A small self-supervised image encoder, trained from scratch: 4.36M parameters, batches of 128.
Rows from block 5, named by matrix and row number. Rows with one number belong to one attention dimension. Each number is 128 + 24 x the weight over its row's rms, rounded and kept within 0 to 255. All counts start at 0. Numbers have three digits each. After the name is the row's rms in percent of the matrix's.
# v: attention value (model.blocks.5.attn.v.weight, 128x128), inputs 0-63
# proj: attention output (model.blocks.5.attn.proj.weight, 128x128, transposed), outputs 0-63
v.31 098:100102135085073096131109144082140128133112127117140149160117152122114162133128129110115112081123124134140128143081133141140116152144121127139173089109138084158139095145135099138081159154132152
v.32 113:124119069125128142111199175113125156127142114117120136132151115126150143128081115107131149117117172136100125124133131100129098145122130201139151143142124159140153143122087140126124135120153073
v.33 104:135104075120117109156147173101153117123118124120118123137152145123149121138159157091120144155083109119102116115131142163124133130112139168133098109129090132125127140111126116132118110101131162
v.34 098:151110109111150161135101126155140128118134136149097132091109141120111111112136131125102080122114142159153106151137134096122092116126158167123136143126183161146106129144077133084134063130131126
v.35 106:139105121118137123122111133083123128094132145122135128174159131146141149140132127131111133135136160118131142154154130149124130092148128075141096127117116122117154157134108158122148100161103110
v.36 103:105182153079146129153125138128128020135163119141084109112096130155111154090147127104116116117141139130173136137156129096145122104129140150144089131128127130167127129110154101147154105130149129
v.37 113:111161151100130138101136132121165116117172138134166095131144142202110123137159140108131132096105099142123117127123137156093130146102154172140128132107136190136126112146097152137117106111115105
v.38 100:135123123154141124155140129150105141160130116121150145151123147112120105124174102135147100106134154116117160125135093106155115134112105159126125093115141126102129133101088134107165185153083149
v.39 111:126157145119099073146110104131127166135140142139111151120144130122124138126147122119141118124130171126106088138097107119115124137169140105119093146084088126079102154145153145138143199129074116
v.40 097:142140093135070078119113093146091071134127151108161157171109149102118114147143136160136099135146116113122125107148168102100107154134109082121089096126128118134142141131183106130113122103156128
v.41 108:135129115158146148101118106120148157133163155129142119107115152119131130114148114106089128145119113119125167140146080100114148117148132173135097123133102116154117131134145126153142164121144103
v.42 108:132147146144117138125140089113128141125097154140101159132129095128128117159108125114099125160124080117145155123125112105157125136137148098141124104082112078113120103169132144130118140098140097
v.43 119:132128071120119114114129077152145089143171127146120091171130133127125159101100118102134155103154104128129146104144094124128137127137137090131110146128145216138135140128132155137117103129029092
v.44 093:115145116147110102118164141145085111121098154129101104126135133123115176123136140121084128090102113124163154125143097069158116143164101111106131180135150130157132155114108139121102137126100131
v.45 098:133081133116163136141173106094171102136107131128103150149096131106105150107089108147107135124116140136104143127107117158121129149124131108141129155177112107109131093079069126138126183146119146
v.46 105:130101098147154130126141169147141145156138116152125118120130123135131137146114162158112148135125033143095144146133110146127157137101109128132060121165126169093126110136157148112141086147161153
v.47 109:147147165126096149131120115092090144145145135154105136155128113172152127134126153126119139129120085126128124133136129120154145113116128148109093078125091174112152148154064103125098124134116138
v.48 120:114089116119131138118158092160066135128133182111132112102127117134141137103154156127129097148121115104117134092123143141113122100135150078130130118104096121115155109090116144133100154138161100
v.49 114:147099144140165137132127190105080152096124095117156108116138132106149099150091154097139143134143126143128123160141162130127078095141083141138151122131145115130126112114185164128142156150136132
v.50 110:117146135108137116110166163150149144120163178128107169138090117086104099102145126126095134131127105113090151146091119181103150094111129103130114121100100174126166137123099129112111119145186115
v.51 100:113149094140165107141066099125137093131106139106163136130154149147122127167096192136160136098132152120128096128154138122145094116146122116114121139124152101115139106130119148122110126124129091
proj.31 096:129160138148134114151152113182100099109138126138102125098145130143154104141142134172131145154134129144107078143127136106130131108123111165125086152160118143091137170113093150101117124103123127
proj.32 125:136066159124097126143093112121178086156123118136151143123094126102079129112154124124116138145127124127152128168104088135141145122138147094118085149134117078128113090111128116129123131124134136
proj.33 113:127153162148136163106133079192084144137126153146153145124105161116111137131088124150142099110137134111150150141135103112146135094127115075107135099168162109130123123139144158125124146134126105
proj.34 093:136119134164122101113147151132093110145129101092132143139184110152098101118110118106137153104156080127124140101128099147128191117141128132112125126136107073102158109116187103153169168139139112
proj.35 118:148156144116129148174129097163136124146135135145098126102107141109119152091115134120120134143117084133131107097112099116120130148130103177104151131143123141165130124104158088125134150135136150
proj.36 108:147093111151149122075140121115140189120102125119157131135105132103124123176078155142149137118087099109091136117137151133107132135104097113174128139124106137141120088129119156114130147116107128
proj.37 110:125108126155140115102113095129128120122121126123071142151131087098098131138099125121129140147130142141154117108144122096107138106137137076111115138110143055158154120120160121140169162139131171
proj.38 103:140130134096115142119119120129115136102136137123147107132120118140143168139114120104103159150080125131121120137143141143097184090151118123110108136154097141118124099119195132144081095138143096
proj.39 107:103118115120134151138122139116107122127109156129125092143100090142146135110126145146105154126129096135155153087125136162140122133086121181161143115184167114153173114126112101113115069134152128
proj.40 105:128092145168152130158181160128156181144133162160108099131144136140125113112127116130102128122130177121128150149121118164170115089120092143110147171120119139111093096150078132106132136156117123
proj.41 119:120132139070136121133137162131139099158083098161192139126134133118151186135098108138137114108110150127111106138127179151108127142134097097099156137107121110125120120115120127122126101130148135
proj.42 115:152121105108097136134084156137137155112124066095153099129135151136117133106162122117140081112176150151138093142123120137121128118148147167122141134161137149122133159147135100135126112164124166
proj.43 136:136096158140164142143102124062145143128142159120121130104112127135155129172113146128101192137115155142135090161113150125114124161146116167105132152110122083129119145114130102136122145136123176
proj.44 099:167107122109096154140091116112141130156156120123157153141113110110119132151103101146159140154146173156097087144134130175118102097111133158113100066163104128093130091146141092132097139116133118
proj.45 103:142161108147107125135088131152093140128120098083189111119135120137127119149174132083156106150143090119122090118099139098135135134126137139101110106086115183138082155159173151132145094143119124
proj.46 114:138172138116135151105132092119110110120156100111156133107142164120130117090132130125130094099112185138123151121174136107113120132158152099175181072126124070152146151061131118145116146113108107
proj.47 110:114091107136118128150147151156149137118140120094123121128159135096103139124135110127132108097129151118141127117116126138124111159116123121127107163126130056173093089089179143122156133108118134
proj.48 124:093179131139122108163139150126135116142117089148144157150130165105150090149095108151128131113148135127108135135126127107159118136143125177112123165152150150139116130119118127123107117117128142
proj.49 117:109170114113101149143146089150169121149173156148120136159102104155124140112131111168119107134112145146167128103131079146139164149113141096113082145147107143131134133123072106106129135127136112
proj.50 105:113150137118114122155114095125090118128064114150121119110170145120151123122138102144123131109130149148132137138155138084123086145131144137160140156177147087157130091146115109122134150104093126
proj.51 108:147096188141118144122187104153120141144159103119112132117117127090105152139142127136145095132149115093157141092121146112112151103119152137122140083148103160139109155114144135139117143130127170