python train.py --dataset="regions of photos with short descriptions (Visual Genome)" --color_jitter=0.6 --method="simclr" --bias="all" --parallel_block=false --dropout=0.1 --experts_per_token=2 --projector_hidden=512 --temperature=0.2 --optimizer="normuon" --momentum=0.85 --orthogonalizer="newton_schulz_5" --max_steps=2800 --batch_size=128
Rows from block 9 of a small self-supervised image encoder, named by matrix and row number. Rows with one number within an expert belong to one neuron, the router's apart. Each number is 200 + 20 x the weight over its row's rms, rounded and kept within 0 to 999. All counts start at 0.
Before each expert's rows are labels from the 100 images, of 14976, where the router gives the expert most weight on average: "patch colour" is the nearest of a few named colours to the mean colour under the peak. Only what is clearly more common there than usual is listed. The data: regions of photos with short descriptions (Visual Genome). In brackets: how many of the 100.
# router: router (model.blocks.9.mlp.router.weight, 8x128, trained with AdamW), inputs 0-127
# up: expert up (model.blocks.9.mlp.up, 8x128x128), inputs 0-127
# down: expert down (model.blocks.9.mlp.down, 8x128x128, transposed), outputs 0-127

# expert 1
patch colour: brown (60)
router.1,242,224,197,192,196,217,217,190,214,173,220,208,200,203,217,196,178,233,187,227,195,168,213,171,207,194,212,214,173,242,178,202,224,184,214,207,205,207,177,225,221,247,150,215,200,206,212,190,187,222,194,199,213,231,197,207,199,202,226,166,214,190,210,176,226,186,206,214,220,201,190,203,167,204,208,185,198,202,217,222,210,189,181,200,216,174,196,213,230,205,205,182,222,230,201,241,217,193,191,215,200,199,184,182,233,228,166,222,187,171,215,173,212,209,213,188,254,168,236,213,215,175,193,167,229,181,201,215
up.24,227,212,189,177,172,180,207,181,222,186,196,193,194,191,204,151,199,187,170,218,178,190,194,196,184,227,204,203,207,201,267,155,187,199,199,207,210,207,187,213,205,188,181,231,220,224,193,222,191,210,227,227,231,198,172,182,220,171,227,193,177,192,216,239,197,204,178,184,214,168,211,178,208,177,196,214,207,191,187,185,221,219,226,204,217,191,217,234,185,199,236,214,225,215,197,206,247,181,198,173,203,201,215,203,220,190,176,186,166,176,258,174,200,173,184,206,189,222,225,187,195,216,194,210,206,202,193,190
down.24,179,201,193,213,221,207,198,179,183,174,240,209,209,182,186,174,198,206,224,172,197,207,173,181,202,189,220,211,186,195,217,206,205,161,175,235,190,231,184,190,195,201,220,176,198,181,190,171,195,217,210,192,162,199,240,182,197,196,203,239,211,209,180,192,191,171,251,214,171,207,213,185,175,169,171,204,194,209,218,210,183,187,175,181,213,221,246,224,229,181,181,232,205,194,190,137,168,205,189,219,217,216,169,225,194,211,241,203,214,200,229,207,215,201,193,191,192,203,213,176,211,219,193,188,217,221,204,200
up.25,202,211,185,216,187,185,204,192,198,187,227,194,201,169,171,214,213,193,178,229,167,161,208,221,223,193,222,190,183,204,206,186,234,194,182,173,205,198,203,209,208,198,211,178,211,192,215,215,226,200,214,252,194,207,203,195,200,226,198,206,176,227,197,205,221,193,255,203,235,175,208,196,212,210,197,191,200,143,179,217,173,145,171,198,198,218,228,238,202,218,243,196,199,202,195,209,208,189,162,202,232,194,229,185,165,185,213,189,200,201,188,169,214,189,162,188,176,189,181,218,221,173,223,215,208,209,190,218
down.25,204,165,189,190,213,200,192,242,215,204,209,216,222,198,199,216,200,222,201,188,225,201,177,192,194,174,225,171,224,175,216,199,211,195,207,233,197,190,172,194,215,182,213,187,185,235,199,197,167,183,220,160,237,173,191,182,167,231,169,206,207,208,215,179,210,184,213,189,167,201,235,192,184,238,177,193,215,210,160,195,194,206,206,200,219,216,215,203,230,193,162,184,204,231,199,165,210,211,199,224,210,199,189,185,191,189,199,235,145,180,178,225,210,218,179,215,222,211,169,182,212,223,222,205,176,212,203,164

# expert 7
patch colour: blue (35)
router.7,219,172,206,197,220,217,214,226,242,196,222,206,184,185,210,207,216,211,226,169,185,187,160,201,167,199,219,197,218,256,191,202,203,218,185,204,196,205,204,197,216,204,222,222,212,217,222,198,177,204,193,230,195,187,212,188,224,217,179,204,254,211,160,213,171,172,202,212,154,210,190,174,204,187,214,198,160,213,197,227,198,230,229,156,208,222,176,224,226,179,198,228,205,202,194,212,206,189,203,209,180,158,210,199,198,177,203,209,163,195,188,201,235,174,220,205,211,214,186,230,237,194,211,209,207,216,210,205
up.24,201,223,224,230,194,187,179,198,215,212,178,231,231,219,217,232,193,189,210,201,219,199,195,168,224,198,197,175,219,218,213,230,169,230,223,188,190,185,211,152,189,184,176,180,227,192,204,181,187,194,198,198,180,187,228,202,216,177,190,168,196,235,182,192,228,200,173,152,196,210,215,215,176,177,223,192,240,203,166,201,200,210,212,198,180,215,192,201,227,156,193,202,178,219,194,179,222,217,199,177,210,180,192,172,207,217,169,210,202,193,192,213,206,200,190,203,186,204,174,203,197,206,191,271,241,212,186,203
down.24,192,193,198,241,188,212,181,208,192,216,207,196,201,208,185,186,214,236,245,223,168,241,190,190,199,238,175,186,170,170,203,173,191,226,187,190,199,188,186,220,211,203,190,221,225,197,177,164,191,224,195,194,178,197,195,182,213,224,231,218,216,238,195,205,155,183,217,255,224,197,178,186,186,187,191,198,211,204,210,215,163,183,199,211,204,181,168,207,195,212,189,225,195,192,208,198,181,193,193,247,203,229,191,211,196,191,250,228,218,194,160,172,232,182,190,217,189,202,222,191,197,177,204,213,194,176,198,191
up.25,221,242,214,163,218,215,196,173,207,177,189,200,189,202,191,180,173,220,237,221,200,177,169,205,195,208,170,174,224,216,178,189,167,242,175,183,184,190,216,208,228,217,186,213,188,178,182,218,209,191,201,200,193,172,202,217,208,178,223,202,209,209,204,176,201,217,176,198,222,215,262,209,259,220,208,198,154,202,198,210,200,199,205,172,185,200,213,234,221,186,175,161,196,206,221,206,186,159,199,193,206,183,199,222,222,212,186,200,198,195,211,230,190,187,163,214,179,207,213,192,165,226,194,200,203,224,203,201
down.25,203,155,205,229,204,148,214,191,197,180,202,200,209,243,205,193,195,196,186,180,217,211,186,175,185,193,192,210,199,164,199,208,208,210,188,188,193,183,203,201,173,208,214,197,206,169,186,206,230,217,233,177,164,213,216,217,216,225,166,207,202,256,220,215,176,208,210,171,188,243,210,232,240,188,211,211,183,181,229,209,204,186,211,185,194,247,191,149,228,213,212,189,200,187,210,205,200,167,209,205,193,190,191,157,228,191,178,216,183,180,213,201,188,193,206,162,208,202,176,200,214,221,214,203,212,206,166,192

# expert 3
patch colour: black (75)
router.3,186,197,198,217,217,230,211,205,204,189,212,189,218,215,204,187,213,195,169,209,243,175,227,202,228,186,205,210,193,153,218,194,210,230,191,195,210,188,219,198,223,184,182,200,193,189,191,178,220,194,224,204,181,215,182,181,170,237,217,159,162,214,221,183,233,242,200,203,207,186,230,221,198,213,202,181,215,190,201,200,227,202,210,196,222,161,212,172,214,197,179,174,189,185,191,193,184,210,197,213,195,232,195,172,237,186,214,175,202,248,214,162,215,218,196,180,203,183,170,189,213,213,176,241,203,213,201,146
up.24,255,184,192,198,227,174,175,174,203,174,158,196,201,212,187,173,196,184,221,214,200,196,190,158,225,234,174,202,190,180,234,170,202,241,182,193,166,178,187,210,187,205,223,152,175,194,190,182,211,171,173,195,222,197,232,220,214,235,201,205,189,199,180,217,199,212,207,187,187,171,230,220,190,222,209,210,178,222,190,205,212,210,184,221,190,214,238,184,185,208,183,223,200,189,195,204,190,159,196,167,203,198,236,212,192,200,213,191,180,201,198,209,219,179,240,240,191,199,190,211,203,175,213,218,190,188,198,204
down.24,211,195,212,196,194,225,147,196,208,188,195,239,184,189,234,215,205,250,178,168,208,174,167,196,169,179,198,231,203,214,151,202,189,214,200,182,226,191,198,183,184,191,195,234,216,182,207,182,186,229,205,201,198,169,236,173,212,208,218,226,209,210,213,217,252,192,205,192,206,187,197,172,182,205,194,201,202,213,204,202,191,188,199,202,218,213,185,215,197,218,163,194,224,212,184,148,239,218,203,230,195,175,205,208,208,203,180,191,188,221,218,197,213,193,189,214,202,230,238,224,204,209,162,187,163,195,217,184
up.25,202,202,157,188,217,210,179,213,215,154,178,226,185,207,198,183,192,214,195,245,189,213,202,191,229,225,187,197,183,212,182,193,208,203,219,219,185,200,173,243,259,198,198,201,225,196,193,193,199,250,158,232,219,195,220,182,231,191,210,171,174,227,180,199,196,199,181,151,203,219,185,206,188,194,239,182,217,199,211,199,231,198,206,198,186,179,182,190,209,187,181,214,173,186,206,181,204,222,226,203,190,217,171,198,203,166,204,181,194,203,222,165,161,180,206,182,213,216,208,209,190,198,206,231,185,195,220,173
down.25,201,200,214,228,227,201,191,226,205,246,174,206,162,151,219,205,210,242,184,194,196,206,191,199,184,240,192,192,186,219,210,198,198,239,196,184,184,228,190,188,161,164,223,212,163,232,201,188,218,174,158,194,202,199,243,203,187,193,217,196,217,187,239,193,216,189,199,192,220,203,226,189,254,196,180,213,197,185,196,185,189,196,201,216,193,190,196,222,193,218,185,213,191,210,194,157,204,191,216,176,218,164,185,174,236,186,198,185,209,218,205,198,195,207,171,215,210,212,212,234,200,194,239,203,193,201,174,220

# expert 6
patch colour: pink (36)
router.6,204,191,205,173,203,203,192,197,218,200,208,182,196,162,223,185,188,201,213,195,249,186,174,169,211,198,190,202,195,189,190,185,225,183,181,214,239,206,219,219,202,217,186,217,194,199,204,182,213,212,217,224,193,206,191,269,231,188,206,183,205,192,222,176,204,187,214,159,191,216,189,217,223,216,225,187,205,218,211,227,166,208,172,221,247,191,197,242,207,201,218,204,173,220,160,201,206,190,186,200,225,190,181,209,191,221,200,215,218,170,167,174,149,231,169,226,232,192,212,206,204,197,208,177,188,173,202,209
up.24,196,193,195,215,192,200,200,208,193,175,212,199,225,184,182,192,185,192,186,202,232,210,224,183,225,204,174,218,241,187,152,160,179,202,177,201,232,189,166,201,243,235,181,154,197,210,233,201,209,221,175,223,173,216,224,168,176,210,204,201,183,187,195,185,169,225,216,199,206,206,210,196,201,190,223,223,212,212,175,186,182,234,203,204,193,184,226,195,169,216,202,181,215,192,232,203,211,225,194,162,212,167,189,219,162,232,193,212,228,215,195,207,196,213,164,222,199,202,209,222,217,191,203,160,183,206,190,228
down.24,192,157,198,187,190,215,186,182,199,207,195,220,198,262,206,206,188,217,231,181,218,220,186,175,191,194,202,200,180,183,220,214,187,193,187,192,183,234,195,196,193,213,194,191,199,228,160,202,184,181,225,192,234,168,215,220,205,224,227,243,196,201,197,217,195,208,168,198,220,214,233,196,186,179,206,191,198,189,171,148,229,211,209,180,199,164,163,213,206,172,198,235,198,193,204,218,209,209,189,220,210,228,234,182,223,152,214,212,212,203,212,203,178,229,176,203,207,201,223,179,219,222,161,203,218,217,176,208
up.25,202,195,215,214,189,196,222,193,164,159,213,177,194,226,201,210,163,194,192,251,199,176,180,187,209,225,187,210,173,184,242,208,188,244,184,222,197,204,180,200,210,208,232,205,217,229,190,213,170,182,212,228,209,168,226,174,207,207,181,205,198,180,187,207,225,211,188,189,197,261,222,171,201,180,195,182,192,205,207,192,206,228,186,194,213,207,193,214,188,150,193,199,218,179,221,173,203,223,183,208,195,227,198,203,188,197,219,165,240,236,185,213,210,225,168,204,175,192,186,197,164,203,213,205,187,193,220,218
down.25,213,216,200,220,214,208,141,240,210,188,183,197,221,232,184,213,222,197,162,176,206,170,201,177,197,163,202,200,217,211,205,176,171,182,212,171,215,223,241,183,193,202,234,209,220,203,205,160,182,222,223,173,191,221,179,212,231,188,225,203,199,183,207,218,206,223,195,172,205,175,181,184,214,171,199,205,205,214,186,180,212,151,196,220,181,213,194,203,182,193,174,219,201,225,187,205,199,205,189,192,164,198,219,204,231,207,238,209,239,186,198,214,187,216,219,209,206,215,231,177,191,176,240,203,187,182,182,193